{"image_size": 24, "crop_scale_min": 0.7, "num_classes": 2, "residual_scale": 0.1, "eps": 1e-08, "grad_clip": 1.0, "epochs": 22.5}
Rows from block 13, named by matrix and row number. Rows with one number belong to one channel. Each number is 500 + 40 x the weight over its row's rms, rounded and kept within 0 to 999. All counts start at 0. Numbers have three digits each. After the name is the row's rms in percent of the matrix's.
# convs0: first 3x3 conv (model.blocks.13.convs.0.weight, 192x192x3x3, standardized in use), inputs 186-191, a 3x3 kernel for each
# convs1: second 3x3 conv (model.blocks.13.convs.1.weight, 192x192x3x3, standardized in use, transposed), outputs 186-191, a 3x3 kernel for each
convs0.19 076:550523526553558536538552540562544568535537553508507537518525538521512512533540534494542513488484502463424447519563546444501496432474488542543555519516531534540517
convs1.19 089:509503508550561465513513486517519518584569555548517516602588603609584589627573545569569573561561565545563558560562530560548558562558531527533529533533534502507511
convs0.20 080:565551528594573568563567587522541546492552507477524525514528522539544506549558540457442471490482497487493477499503527545538547580575568527516517522516510551539525
convs1.20 105:542517511551515516552544543549516546543542513514516545569554556563551552588547491466538535547456536455564527570557558555562551550565555533521505530523504505524530
convs0.21 061:590561503583584557549539551499523519467522491519491521540539553616631579618548555443481458488489449481434457490475503507548532533547539531526528485554504514576491
convs1.21 105:523515518545508513546506509563548516561543514554555516555544553583553548592556547452422508521417434530517510553562567553553558546536554526525504533518514521535536
convs0.22 062:512520506520550510529533530525508520546528488554553513538537503556545520578574525441450416455442463466462455525485503569549492559562557495518498522505508545537480
convs1.22 097:547517470500526498545491465563548517554517546518516515597586575603614604602611572547546549548543548553555560499540493482553450553475533538534532527526530525505526
convs0.23 100:548579577512533550521538560531506509496512471505517507545554577532544514552517595498493445514437470484441465465510504549511511490448548530555535516560546513564533
convs1.23 106:521516516559516512546513487497498505518489495496498529589572536560562550594579545572556477529572542488468456557556547556552557567550550538526530505530537525533533
convs0.24 099:506497540531504515505533510538570551506567549502585583525526526528519530528491513494476509477478480486499466538579554525564556542555564524521512518537541530518509
convs1.24 103:543546495541521467509478463550549543516537516551552516595562560614575564590589575539572533452548547573557544540584536572514512552527456508528528504506527506506519
convs0.25 129:531499513561539532554540500498497493553531513549543538499526520552561500538546532457471448471442455470459462531539487523514493569547518553545527543545517554546545
convs1.25 088:518483553507555529552502514584584534578563519580575553557547550592567600568554529568568554570556567575560562425477425447510528440434439504532531501523535502501527
convs0.26 082:518529564510509495500524530541511556484509553516561569538555519526546508529519531408521495491518524460495500532551550527517546542525557520550535504541537463523486
convs1.26 101:545544501539494461511490488552555518528551516558551518590559566600590555590560551536524550540551538537538504561570575583558573568582556522525526522507526522505518
convs0.27 118:480540541514515539518524533529531531533548520516547538542534560506531548537514541488542514500509543504500499532548559522501560522532549526523517502537529538536540
convs1.27 103:546549520541548503543518504560544516514509514516543515595572588605565569591582574534542546532477531472548457551466534553538548515550540508543544524532540524524538
convs0.28 090:558531563533544546517511542542545536517553556546543511537524545528530558560560553500496518510533541492488524522532526522490566544562556522564531539570556514560523
convs1.28 107:544545516543543505550514490516516548552516550526516538561562522572567567597575571550473542553559563552557527549553549552550551554551551523534535535536543542543543
convs0.29 118:511549561549535549534554538555534550506497536555542532539556529522520537513498537474478523491484536503493495548567525532504496525497485544557543514514507548555564
convs1.29 094:554559522553558515551552508515519515516543516518516515561471540552456538560497473445467462558539562573568545567557559589558557578571563526535545527537534520521505
convs0.30 067:472509501552554516564532507513519503526537506521543520484484475548486497537502474435441459480473462462462477485512481581560468570525525545548550530539550531546506
convs1.30 091:537512505551529513549518510548550516517518516519516517611571576617575600618569567526445547443529505523445546543534558559485465444560557535543538524524544528528539
convs0.31 133:547527524558550536554556553523515537517513539515485524524542528555561555571565545485509500517516513514504511531530516556547534551552545515493525523525533526530535
convs1.31 100:554543547552550545553548510540548556557514532564535550560562564592562579575554557465542539539457555550567450543526555548559552524554463535527514505522529506506530
convs0.32 092:542559520551565573559555571540507542487489515536483542526510501572540481600535491499489506515516498517524502509441480562506512595517471530497537459535521520505503
convs1.32 099:522531518554524523550533511531538523544521464555523520576559550592556560589551562549562547479571548531458549543539556560547508553558569499480498520515539533530539
convs0.33 107:548577573539516518553562555534540510556532533546529531562528514545546558540526548492498469468480466492490476558524524539520522524497512522562522530556517520561531
convs1.33 111:543540453480468444482467446552551513540515515513539513617589582604568582598591543563549553561573547570567547549551553558549553556550568522504527531531534518504505
convs0.34 108:501511500515517517538522546539545545573534525549565555503501506509497549575537513389404450411508472466499466509534557512527495539538548498467482513482495474490511
convs1.34 084:522552461512516457516494490481520504520517520519516520555518495557594617565516448575540546584561600601587588438480547439416531445544528479486506476505523473471524
convs0.35 091:541529536608512550508535519524494439509513543457500486451474411654528449467510484465465429436457444478500454493500526636643548552499510492479473496496492513510500
convs1.35 093:519557503556535527558560520537556538560571553540564544591511496588477411582478518576571571542570501525530560556554542543486418562547554532485521485463520503492525
convs0.36 060:497498510503510524500514496521533523522586505518510530472503511533531526492504487473488457455455432428427420569516551533519510520450518489500510484500451484499463
convs1.36 092:491511501503519485491502495511508495562558571510507518599570574575599561598571574578537519575525528578548532559530449543483445549448472532538525506520523490487505
convs0.37 080:537550556524540524521509531589562575523564574514570540495484520492500506519481498485515513473477514487499497491470533428496525441452493531567547511522531546516534
convs1.37 102:506516515513513496504491491514516516515514516515479516570576567597589569589603559470537557555572463575569552540537542554553552488529514545547546547546547538536537
convs0.38 092:545564522550551570549559561509520511509529540445534534514513535543539520569557552441455419512502454555495480519516512509546547533552547453500516482512509522529530
convs1.38 103:553544520553544536549544511552514543541514516518514516589575541590576551589573567511533429547441525537554435564560552565541546564555551536523527522541533527533543
convs0.39 083:544539550526537537537559544527531530521531508500509480544563563544567545514512533490494472475495475485516504518526536546534540502532551528546524515536533542562540
convs1.39 107:543520513550514496509486488558549540564543516556556543567567479596516534576507508549519529542547546545490516548504548553550542548549554521536540504535532488505536
convs0.40 069:533526579532539541538537524564562569517547555511568571531487482497512539526505532502503559485469531452459515471526497472479467480471459491516540492507517484513519
convs1.40 106:524514500507510490519491489513510514516516515514514516607599591607588570609597586443450473551509551554564440542549538539536548552550520545548545538538547523533538
convs0.41 159:511520526509514541515514527550545550528545553522525536506560574533532538535531564520447541437412531454438428535546552494464473525472561524543541535537526521446534
convs1.41 086:550544550542552555559529545513506480509509476508466488555549522581575560593548551422566473537474557571463572590563571582535577584509586531544535525529542506529544
convs0.42 168:469448454493496486484499501478443472493509463501481444451470460516492496485487441388395417461458421431450427402447419509483443451464451462457440477494474484511458
convs1.42 082:487497499527517515500512480458527438539504475511551520555559482559611546478464489558534528644593545646599577567533535421450572412508474530474536503510516480449468
convs0.43 164:490497470500504491487494494524539514527549500508555503478409417463446476467513458521412412522466438437407374501382486425394445358478461519490497507503504502499512
convs1.43 082:593549555559533550567567514537559534543534515509502464534588554529601546491568529542512492521480422534452406560520548521442514586456573512545510498556545540555526
convs0.44 073:518527491510500507522498531533531536502511517503536545537574508547582516599562542452434454478469463479477484539502542548568563556530555473458459484517477528563534
convs1.44 098:512507492545498505513503492566562546577567572564567564594515478591519461597463467516487516534530538543544531549547455573579558532457449507500496519507503481517508
convs0.45 095:515547553500496528463475540463562551484539546533551555518560538534556536503561525493495517437461483478495504456495529466516529453503533539538541466515521463541550
convs1.45 099:545533537555515518549548508512517515516517502516471511598544557618558565625577570552559551555446456546529544566558556555561556573554560544545548519546538533547540
convs0.46 084:547574561570555560549536558561550554561545569512535542525573552497517528519523527521530468522481485502495535472463481493476475465464491568572562560564566553565597
convs1.46 103:522523515552517491544484461543514516513510513516514515588503547593571589617576589437477446439541448546550541551552548550550543552554541544542547539547544545544545
convs0.47 081:534546509577548539564546558501469462521505536515471481502503506555586533535565500469444484484432437482463423472498525525526510555532517543534508570543521540537509
convs1.47 085:555536553554558554558554524519477474560519485506513460572521553574592508564502476551552516544508526557515541561562551568562515567563526524489523506523540490489546
convs0.48 107:531551536561577563545560575518517533521502482483512481506508489570559518507498541470503494491528502517536511528525515564583536535503521493514487509518515523548515
convs1.48 099:517518496555506515549506505540508552557530511533505511556501472584475462568471475560545539563555522536522524561556559559542518557549558520505507493484536500503534
convs0.49 122:555562539558551557560558551536500507505503512439506516547572477593572556554554538469474503528506506522513502527525475570544519555513520480488473512495490490497504
convs1.49 098:511502497527511499517499506564524560568506534566555510525489511543506509522504461447555465441451456456567543554561554565556547571569555512509514509516514501502517
convs0.50 083:516509498524512536496526513491455547478546504512492524513565526496563538513555520412444456438414477450432445531559542523559590554556570446475454472485470449502484
convs1.50 104:548552519522546511547544503568515516539516514550516549572547572593558537575541533445549460452456562549564547537444528551532494533456555528527539521534536506532531
convs0.51 059:518538455515544539541550536531507543545504505509499505535518532519529471548515510409414455447492464497463485549560564537524530535541547544491490572485523566498494
convs1.51 103:548532520544533515514511545514514514514511516514514514580569576588589594574589585545553566550553552556555551540517454552453536507543551537536534531530534532537537
convs0.52 082:548559529566563565560564570520496514503510530470511528536553522538582547530534516480480494496490456488490514516484507500493507511565515530537529518555528501549524
convs1.52 104:546547544552552528543524504542514516537516555518550551548559526566551587587580548570569551466525570571461457556463555466448550552551554526524527526540540505529528
convs0.53 076:559540518539527525521549541513542543509516520537472494511538521520570519519524563451501479487494480481490484565533507554572545578568535489491500528526544558541526
convs1.53 112:522530543525543541541523540552549545549550542547555549554574562572564565579558576540462454543445455446538457547544498549550542557549552505525525525525531519528525
convs0.54 092:480538528485534533529492461573547566541548562533514566557542536512460523523502532462521550484521522470464486503535526508505552487502500490519534493522516485519523
convs1.54 101:504522497500544468483485468517515518517517517556517519599584573619592565605611572555557553535570541544547567548520536527518537528553527541545551543547544527537533
convs0.55 098:566576534567566552570577567540511496518515517500500512544542523580578580582560529471482466489489469511511501534543511527540531576524509506511518509528516521532536
convs1.55 110:549508496549524523548523516514514514514513515544514515582552551592588528590560538556553452455561531559465539572564566563551543553557548522518499526522533524524543
convs0.56 158:498466467504472478484468468460487498459486488473499522474402467504442453488453443413430496424498546469484522459413440443398441447435446506467500500487498509488502
convs1.56 075:464497475446504450472440453486541467535572552510591547549583543562516522554592532363404510374441612410543605477484426453555494481499447482476469469499451476491468
convs0.57 073:529557537567531545565555528543486519538503516523528501519541519530563521571535565519469478491490482483484496498492480515510505535529542528472509512495460515535479
convs1.57 106:543525504544537505518534507536539516549544546534507514594565570588563570588579573547514551564556517568530515554538554550525551556530549538529528521505528504519508
convs0.58 098:531530550505501522517523530581540559565551526547518530530538530513521533523524545509494472516487501526509539520534501527504539504533486560562548536564541548537573
convs1.58 103:516546531552521514513510490518511543514515549516503516598594543591569554597572563438445453527447530551546441553550547553551552550552543543533546534540545526541540
convs0.59 092:483528548488508527524534529531567568525551547553550562529517510511491502496494530503527530481496513482493493529532516497498535521513502515511513503499502515520545
convs1.59 109:546521504546521509517509506513516513518541537515515515604571569597563569603568560531449465568453552569504545550551540549551549505550547525530531505523524504509524
convs0.60 076:472454522487488494479471472580500496545542498556500499502498502495441512480453522444459483454441501450455510442529445483488464497502414448468462408407487399433472
convs1.60 095:521510487538513480502487479568566569567562552568573517542542477580573475586552472492525539527553539536542542565561556559558462550545567506506491504505492501500499
convs0.61 073:510524495509490448552495539523563593498565582488546576555491525523513531545503524519513502465461471503486472507523564501489547465490545528500528484511523501525537
convs1.61 110:549550523544521499518541505545514513542513514553514515590586547592572553591598569459453460532541455471534487505528513532550548537549550524536536531524536505505525
convs0.62 107:546537525546567556560576571534528524524543481524556528521530498501535534566558538434523432442481458493499488537546494501536550541565555536550511511541499521569540
convs1.62 103:548497474548498499546495498545515539559544547541512516589485565593588589577548554559554566556521569564556572535530525555490450498496533529522519505505524500505527
convs0.63 094:497528485505551491555504541478482494557478471592561576536527547541533541542565503506470471475495505482498508544544553546561551495537551536478538488479495569537507
convs1.63 087:504508497524523512514483498567564558555555518566562561609605575609612587621604555548551557550554543552538547564561554564564563553552564506478494505487499508503503
convs0.64 146:469447444484461443466463456485497505491522518509530530422434434497468468508455429462470537463482526473469496432464461491440476479458466480464501476473490476485487
convs1.64 071:512544473480549497493530451514475485512491462494539543505524469535532468523535476439460499452469509416533494397458368377448380388509426465470517483476509461465510
convs0.65 080:540513484528526514526499519517557482551544520504507507526515503572530525546556508387483435453493435394447461539474491535541529488478505542551539531543496544550517
convs1.65 102:549553517553547524544530503560556514556552514552514544600578572599606589610603599531542555537463560486466473567561551556551553556543506506530537505488544503506508
convs0.66 091:502532534495517528528517493562500528525541516545552518541559545546534561546543563520497523516535491492464531465527508508502528465501461543518540525479547550474536
convs1.66 090:508489456493494449490463434568579573567564552580569552479514451529480456527475456524531560549541548539538544556551562545558554548559555506490505492505496505495496
convs0.67 099:586570552588564580573561561514486506514503513528516525536539543580563549567551544522493489524507497511498489540505467518527540547525532528546544540557542533549547
convs1.67 092:554514520555504466517509503552509555557510543518512516558476562599552554598575550502436413533535495514533526566570557547564567559530550527522506539521522523527535
convs0.68 087:465464498510509501506516511502488503534504516539530520449468434475497452515501468463445434507448481497483503495508502534493503501511521474447468519488487510490477
convs1.68 078:518499509514483505520500484578565532512520520551568529521520462555580505532526514563518497565550508577542539554561432572438438573526481489481512500488506476480475
convs0.69 082:580554511567550546550560558432502500515547536498519518548519511541499538561555555490496449466510489510487455529538513565554537500517535508527490532500490534534502
convs1.69 102:553521513554553549553551544514513535516542544554560543577579574599604573589589592536566454558554560542541543541554505557539525556518527505529531505519519505523535
convs0.70 071:527546528553552533542549562530535498533465485509466492529550538533573572541531560474461464462465442462487484561532507560568575571518533491503492486524481541556520
convs1.70 110:545544521549518513546542512512515548515542549516538540553569568563556582563557583557534475466438531530541537556552552552552529560550550518506527533506518533527533
convs0.71 067:509496525491485489482487550515554546499529549524522576445470497446447532469450489537458475463470423348431454456498513448441453443463495589530540538498587559540562
convs1.71 097:546519517549532487529515469517507529518516546517517515594510546608479563583529551552565574561563554459541535537551551553536533553542533549544548551549549549543541
convs0.72 102:478569536523536532538515518551553551454504541525502533567549526535531537519520540483497551517472563471514535530539523507530545517490527466522518517502537515472537
convs1.72 098:554547517555509469551516461517548515515546515516517514557544530593543550571553543514473572553535562575570559571557579570558562556584586526525523506506538504505506
convs0.73 118:556517565545523542535540533588550599520541540525529516524516519519496545508514539524549540517513480498471511522594525493529533481503500534514528526514545540530557
convs1.73 098:522497492551550508549502483504523512476519521523465519541495514593542536576526526543454454446547440575554456559537559571558556576590559531531536528530546531521519
convs0.74 082:523492492489489473503505490569527549535537528518542555611565575547540580506512526459437475447455467482488494483538498522539516501543515515523505515475558522487564
convs1.74 101:548521497546520495516524496506543513512552549551537515569544550577554539589548574531554498572566555559564548551543547554531551555544545533520542519526543524525527
convs0.75 131:555549562555541571554549555537549557523558534486541523552570552522537530549545525513538515522463520493524477524522542487494542536496495542546549528539549518525540
convs1.75 099:549545524555550521547491499549517491516515511517515517593570580592583542611592593473548525550537456461464546574539555557556483593540557546535545528539546530527545
convs0.76 114:530544515536535540529540532535541545499523532498492497538544518600620541560551521454468470499508487513514493539541543573575579564568535496490486511498502537542502
convs1.76 100:545545517554548548549549549554558556519517525557558563547492516549509528569469465552557568539539561529565569558571554560538561548549549506489504505493507478517543
convs0.77 101:557547505544505487549487470570585570599580594586592575559538460545467455471475511473511505462468459464476457526562548501489504508483510560549501508557550536512542
convs1.77 104:547552499515507492545546486531525519532522480524514483599593572606593561595588555443537430539531430534544447569528552549567562548535566497517525512515517515511517
convs0.78 095:510544525534531559547534537538530528507545548537546541536559553532553529536558540514488487506517557503489543548552538514525508527521534524535536527548534523545546
convs1.78 111:550549531546545514538517506543551548551551515551548515612582557603583565607559582443522448540467538533550537550538547556548530538550550519518541519529542504518523
convs0.79 078:545499519536521524499497504481478505527510532503520546515540524524526548541543553467375418440423423474448450497464475459509445522556455582531532583545552597557545
convs1.79 088:527523541558551557559516549516512513517492515513518560470464517518498478568507478544521551554570548570560539565564558559541517535464544500501506506487506506506523
convs0.80 094:522490408552523499533513503517536581490578521501487495515508515534538500544528513408417458430538451425540391523500501532522491536544519509514517534524496489538484
convs1.80 098:546530507537498486517495504556533483552547486568516522605569583613595594609593584569559570559561571570573568558552496514488455555484461529539528518521536507528539
convs0.81 132:550562536529555557545556539545513472512482490510507496533505457542557482531494493440477460471478461469486462586540536585521531587530536468470493467507476466534491
convs1.81 096:547521503515508492520500505568532560554523525546520561553553545605552525567547544429421422550524543452558446534559512557491557536467561492490512521491516503527523
convs0.82 086:524552514545538540527552542509511505525514514488509498573561585599554590564578532468468465536505480491519474518554541557551560559536556469500507543498472543534514
convs1.82 106:551517529550546506551546543540549548552510547562544499567556571590570556589546555479451476498478478507564477553551487570549554554549535536524521506540530505506541
convs0.83 094:566557545572559562547563563548521494493498513498508495544559516575535549544543531449491477499488444489491486538540493552526548532529519513513513513535504495535536
convs1.83 105:550521498548542502548544501508508509507507514515508514561569547586550538579558587545459557536536466459473551557563551555554555564558567531505523531527535539539544
convs0.84 070:449463445505506498469461513530521473542529517492495469475453440547523445518500473460459484470481413453416417550517471527539478463455469494470469503489470503475465
convs1.84 087:506485540516512508511487483564519519575580517564554551584568616606606601616597572566543553554530535571539549555558526540541556561440562534532532526528509476481522
convs0.85 081:527562509536528547560562531504496529497497514496499472562575553547571532577621569471458454495490475497512475531529517556555566547591536484484505513518495524515509
convs1.85 107:525504486543545491525509507563548549552559546552539539561533544597578585586550494570542554574556475575571561556550548535509520555496504524520524520531526486522526
convs0.86 146:526507551545543512548541529524538546542542555526542547544547561549522550534554560504499508500499483476497521553536547538508533539528558492530524523507546542537534
convs1.86 101:564544544548549508546501494556546552559543540561544546605549573582554555576541562557544533538562531566550543555534554553537542545554528508529528505529537529526532
convs0.87 098:540571551568563575551572570549515535544497469525542530524524522552561533534567557454481466500502502519499498550508529565530531554546534496508505505560514512553547
convs1.87 111:517549514513511511509504513539540515510534501539515513548536554565584566541558559545453538528534544522542536561549551561550538559547550518518534526532528524535534
convs0.88 095:548551532516527536534527524567564554536561576527542579539532551479518524527534522520522517505501512498512438454511525457543568423496486553559552525536557526539543
convs1.88 102:549547536509526537515486523556514516544516479552501516595589589598591579603589589553463552556570551553576493556552552554562552553554537532544543522547541521531540
convs0.89 084:545536570507506514533516496510543534539537563488560543559541525542543533549535554505543507498499473494521462533539510523522532510521524517527516491533523483512507
convs1.89 115:547548519547538504547538508549545547539552512556548514588556554599569553592571579452538536457516451453542536545548556551552547550550551520500524519524521527519504
convs0.90 118:560540538542519542547523526498525516508511492493484483542505501596586539556543541491498503524516534512496485566553513639587606548598546521519516527533513520527520
convs1.90 090:551491496498490489513497504550534523554550551510513512487540480520451461540449555557564562597571569589543548551567558554505544550556546493499515505488496499509525
convs0.91 121:549527533527540532529526562525534537525510541511469501530557517557573559539551537476485492511493495501507498569557543543579587560551558506504503508519514520537506
convs1.91 101:515513522522544545523547519545539555549516539519517563542540539566563577552485524534540441563461477543549544574567555567559556566542552507504513505519506503522527
convs0.92 109:549562552562561561552566569529512532506514535507515525518523525574591551542533546446472449447442440492473488538528538528545536543533526511456513461511458465542519
convs1.92 102:516546517516542494514500493550479515516504517516514486549533536569518550559548491468451455463566462549565444555551539557547528539521547524520525520522527522527528
convs0.93 074:533508513514510549494519513556556565533549546506506559517535544536506483534548546527527509482427505478468488541527529497499548501526566530510508487524497503516523
convs1.93 105:542507544525513512501477506543518509516517512516512522608561553584588549603579537544546462531456446544467537554550558550467553563565572537544540529538543527528536
convs0.94 083:543548547574569543584574564533531542538511543506516527518503510535530496547538526474490438485539489470503500472502458541507493526512514515520557547515546501535517
convs1.94 093:489447471516462459505454457579569520565565517560550518604477575605552566623597560534527529440533555459536533576567567554556570548569560477506524478505505520506524
convs0.95 121:517540544545531555550541523527511538527514532542549548557526553551549552539516561518518513495531543508516519497496511528491523504528525539514522522526538513521535
convs1.95 103:553544514547539503550485506551517516548539516551535516586568580597497601591574567550550557550566552534539539522452443519436453527433461520543537507516544505529530
convs0.96 110:570573565551565559522554551545558544508525549536527517525548566538565566543576555509518474495503518504493512523524488532508525510538491543563547525560544520549552
convs1.96 104:519548519552550519552522492515516548515552516513514514567562543586559519600565574555560543554536461526455539549551551550546549528540552531506539546538545531543534
convs0.97 100:513555547539557557529535531541555526552556548535555530515535536521516554532505528526484417498472406495487459520537523522491534515544536539560536507559557517558536
convs1.97 099:555549504554555469552490482556553546543511543538517515616592563591567575595596518567559542575549524582530535527453453554530555555539538539533538537529541532522521
convs0.98 091:546542559529519554530530541549567561541548553527555575529523526529490518501491518461484490485463494439456456503527527466505483454419478511540526506551526503482543
convs1.98 105:546504514546504507509478492514513516514514515516516516595568562594557543600586561449466549562535464477547470549456533549530552552563552521543544527540545527536545
convs0.99 102:487533535529500530514529527568567560513557546536529525547549561573572545539542549497551532469493536453469460575561536511540549512505501496502538473475529529501530
convs1.99 094:548511502551524499536515506517515518478515518515515498570527525536523527601529559552451450539554553563546536594563578597570581580567590513520506506506505502504506
convs0.100 110:521512522505495536534512524567525550555536535572524564516536559500507520488505540480544501534506501487497488524522534548543527498542493527534529484488510519535513
convs1.100 106:551546501552543500546547498550555545559543516553556517591564566603575578594556574454457557502556538527471553553462549548550502550552553516521540522522533521523522
convs0.101 107:544554546560560541524532556554521562564512520533519519525535529531548527539550551492494484498507479497510500503505493507498522512539547550542561535583551531540556
convs1.101 102:548554546548553515545545529530516542514516542517514547560579547571576560574561542552550562532454447534455498450461513454538456451454538529532531532532536543528542
convs0.102 084:442443519393457483410417415498538538548523533539567605511471534404397467476484537483389483415385459427378407505679516460523475467600417473488475452486480476428480
convs1.102 092:536560509550568531532538524501545502508502517525538518592550547579541537614549541545552561568554507567565567539493553554489510506531566509505532506506508493494497
convs0.103 083:561530504528537567547537499541517548535494522539426438513506522494508515465441522430451473496508488471505470538556493553545533572560516532492509518501513553543540
convs1.103 087:537509491502487493484496494552558554558511521545512518471472508575476574468479513497521492563516560561574567535528535551552525557542545528525529527508521500529528
convs0.104 128:534538520531543510544537509514511525553535536521553529565573565554541554539559559461492436459497456486530519547528527528515537536539516513544531515559529535536528
convs1.104 110:550549491539490491539516491546534514552554543548536513592560582606582582594583566537524550537547529549530544547549548553549550523552534505528531521524522528519528
convs0.105 097:561571564556553556558549559516512529516540516541554540552560533540570540543534517469541519532500540493522520521517537509500550535516518528532534513565510506531536
convs1.105 105:551544495544546490544508494546560514541555516546550514588561537587560499615575554544541452551465539555468476567532571559556552569554567506500525503516522523506509
convs0.106 100:534553523554539581581542553536556546525554506540531540557556509573560544555570513522514495495537485484503460522566538532582556536555543524494542521536518511550536
convs1.106 101:548501498514509504511512502558563515555553517539540543544487545551523473558509550573566555568524546553555548557486523554522471501534452523520528522522527524505523
convs0.107 101:573582549565560548539579584538505477508486489498498483531537541570560504522555518494467484517501488510522473499512500548507524503498502525521509545530528545553510
convs1.107 101:553545516553544518554545506540510487543507517514505505560538512572576503591537553575544562556537474550560561551570557552553493555557557527504522530539533542540545
convs0.108 090:534568575546559552526530563551528555534536548570545554525542504513545541533525546508493519501506521526517492506501494485480541475502509578538585588532576570520565
convs1.108 107:542542528549542520544510491517516514511513514515514515587564568591585578587585569548508528536543447552454439552551551522532551548543551541542544540534535531536537
convs0.109 120:533550539518521521546543536564503535551539514574538544538552550503540552546548580558529530517522499527538581510525534505524549541538560537538533537519534547516516
convs1.109 104:547549487551510467553543467543553517551507549538510514603585567602571547600564562552540568568570553578570568553550555550553552551551555519530534520527527524521525
convs0.110 124:483546539530540450567536527555520524531543517521550548592539558542505577564515556535545478459480480462482490534532480525506504473528475545562555513541531531529530
convs1.110 104:470493464495490462507490477521548479486517484472534472540524518564520505558533524434552457455443522432528499558558551568581565555561553504519521504505524504504504
convs0.111 074:523537520530543540559529514538534513492504480497512510493547530653580551569532528499446479477467472465506481523522560570563507568556532487494518499484501521537520
convs1.111 105:551544541546546510551544501559565551555555514568565546586565483586554524586558483460504453513543514538549555527531550538495524545482508542533529518531541523524545
convs0.112 107:563581558587578572589584569527528523493505531519513515537548532547557527554555536470523479512509484484511499492506516494507538497513507547571535544572516575596516
convs1.112 099:512509509547517518469486510569542561558515517561514517573475539592501507592563514578574573587577574578561566587558519558556540555554545523506505527520526506532538
convs0.113 121:542518505506508488507525517516540531547541528510498499528525535557553546542545530497499522520478499519510506493526525541592560533540562501525533538551556543536550
convs1.113 094:514548548557556524557513515583566520572550516572576571591558573604544520556568479546545553541546561559559567540553558523463512556550556523526534480488522506505536
convs0.114 092:555569548513545552530539525522542560561540564499551564501512545518511516540500536533548547521530522514524585524527518504520535498543523527504536482511536533503527
convs1.114 108:523551513520550505545523506504545506503546503516538515588571558598587566597574552454547474525532526557452493553543548554563557549572557506519519505505521505505504
convs0.115 088:557573584543556577521560553529540554507552562518556558508524538490510532525529531477525516429477496433482503508510539484510552487510502481538557477517540500522536
convs1.115 106:547543540545544540541542501517518517536519513543483538586557545586553541586585535463576468460554465476565552551554497552548435554547428524535539506526539523534534
convs0.116 081:564560548562558556571549553561516520540527515480510516565592547565560544557632539486493447480505474487508485535556509575525521576583533516524534518551524513551513
convs1.116 104:546547493552507509548508490545518550535514514516514514542541528594548547560529546546555545552555548463469444552553552553554556554547555508506501521504531504526529
convs0.117 099:437452412508512490523512509540542525551555527534536526485509503524513494508514482481478503513514498513465481483487429512529484515475463541510503529514525521508446
convs1.117 091:522549490513496519516503483573562573569575565551566546615606583601615545603584551558556565587584540585587564512514471523485521462511475527507536523503532492506505
convs0.118 095:561522556565540567534561549548532524484515504534517543518541538536552575531533554436456461478506465484522492557556532554543547547533549501458516521524505501545534
convs1.118 111:515544541544549514543544544514514514515505502515515512570564545576591559564570560555539553463552541456543549551529547556550557551550550535521520536525534535533540
convs0.119 142:545568555541539533537549550548550528550543544544552531572550517533532542550549535534543497491510491520533526550545519537540520541535541528547543516525540532562544
convs1.119 107:551546513549543505515503503516539515515514515513502516585534505603518534585540519535459547543569546559542546549550555522549555558560550519527522498516507503504503
convs0.120 107:529474478494487519482470489536534514542527508520532540474444433492521499477474479487472431504489421512478435542569480549576562474517519514480489549517473557544487
convs1.120 086:501487503520537534523475514519490470559518517504520472556536553607594492622556575548575552560532530560539534563501480533510446545571529525499531499506534471477507
convs0.121 075:576571550551539553547519516557543541546568560495539568529494464501439519499466512530515575494485543498497534517555544479539532501469480567545537498557538509507524
convs1.121 110:549546519549549542542540509505528508530505508541506515590585560598584554598595564547534464537541551568566476524539457525541446545451443541543539532532541520530542
convs0.122 086:495477518486481478487482480484507519540526487493540480456515465523489465476533465424465452456456424436443443553575530575579540577581563535541542547552544539535527
convs1.122 093:549554548558556554558558552544518516562560518548519541583598586598598599598597566552541565558558572568566553542516558508486529544493524496486507505507505481480505
convs0.123 073:556542528531530509518548518543579562540585576532584578519530524529498513497524545434481517429449492468488469424548506479484515472465451520542544523559528504497521
convs1.123 113:540542516549541515542489492538540513513503514546540538597590581599586571600593563545465564558562552464543545547541550545549549549550546532540520529541537519526526
convs0.124 123:498547548534526487544555518588528557549516534550524525557551570537528541514530571546517495508511464497499495553534532539530546523517551539535555485480560537527545
convs1.124 105:551551544549551528549552514546548515539543513542514514607550574559587545586561542555557446477524522471548440551550552552551550568553553521518541522535545532531520
convs0.125 084:544519551525524542553521566513538560507550577505535557513514506486534532517520530499479480504508480473473503495505542466483475458440463497554565526539573545554575
convs1.125 099:554554554558552555546555468545514513499543514517517508587550544605563559594566592557525549456528452533550467556553569550556555519548553530537544531533544531542548
convs0.126 088:504535535498530525515533505593529589577573603616573667567489561480511521555525552485510504496503491501505506513505502509522523497487496525508509490517536525506541
convs1.126 108:547517517514543519477500472531516532500522501512511537596578573585567564608598562551519453460532454532524537544550550540549542544546528504543533515530541518505530
convs0.127 058:499535504510505484514515529554552525517578550559537574541541535478507501499496545529526572452483508460460555495487538476482551473463458484495488483544507475506484
convs1.127 106:551552520552551521546497500544545546516516515556548516606587574607590586604592598550499545536547544481550549552531549552553548555552552520518544534529537505531533
convs0.128 103:510520527495490492520518506547577545522550532509555571545527537494483540508524531521500535455469536489469448568565545557558538528545520482523531481493489500512532
convs1.128 105:548550501547546500543528506523549516548548516546560515600577599592563591601572592548560553556532524556565535549547516549522552551556549542536537533527545519521536
convs0.129 114:577563530561571575573563565569565533500491494523523527520549524559551538561565524539505536536543513534552533540507501523534531556534514529523536532538534539546541
convs1.129 106:505533502544514496542515499556515570538541530522541534566554558594544564588561567571583478560575579560566565559557553570568560561548555519513492522521532513517536
convs0.130 094:570558530556546533558541539537525521519488542530514520536541545541562525565546532490479478511528506519517516532518528526517554535507517490500510525513500528534517
convs1.130 114:548543541548540530547541515550515542542519515543515513576563580588568564590564570535510450474511537470461520551548542551548549547545534532528532523534533522531533
convs0.131 072:504511515547523508516529518496550541511506529503539534499518502529555507524523496429515417464431488450434469490518517498536519491542551562572526514531542561559506
convs1.131 095:557509519557547511549547505568555515569521557516507515608567594609606610606564595548537538551520540547531428564558557560539558554562559526528525524521538505522539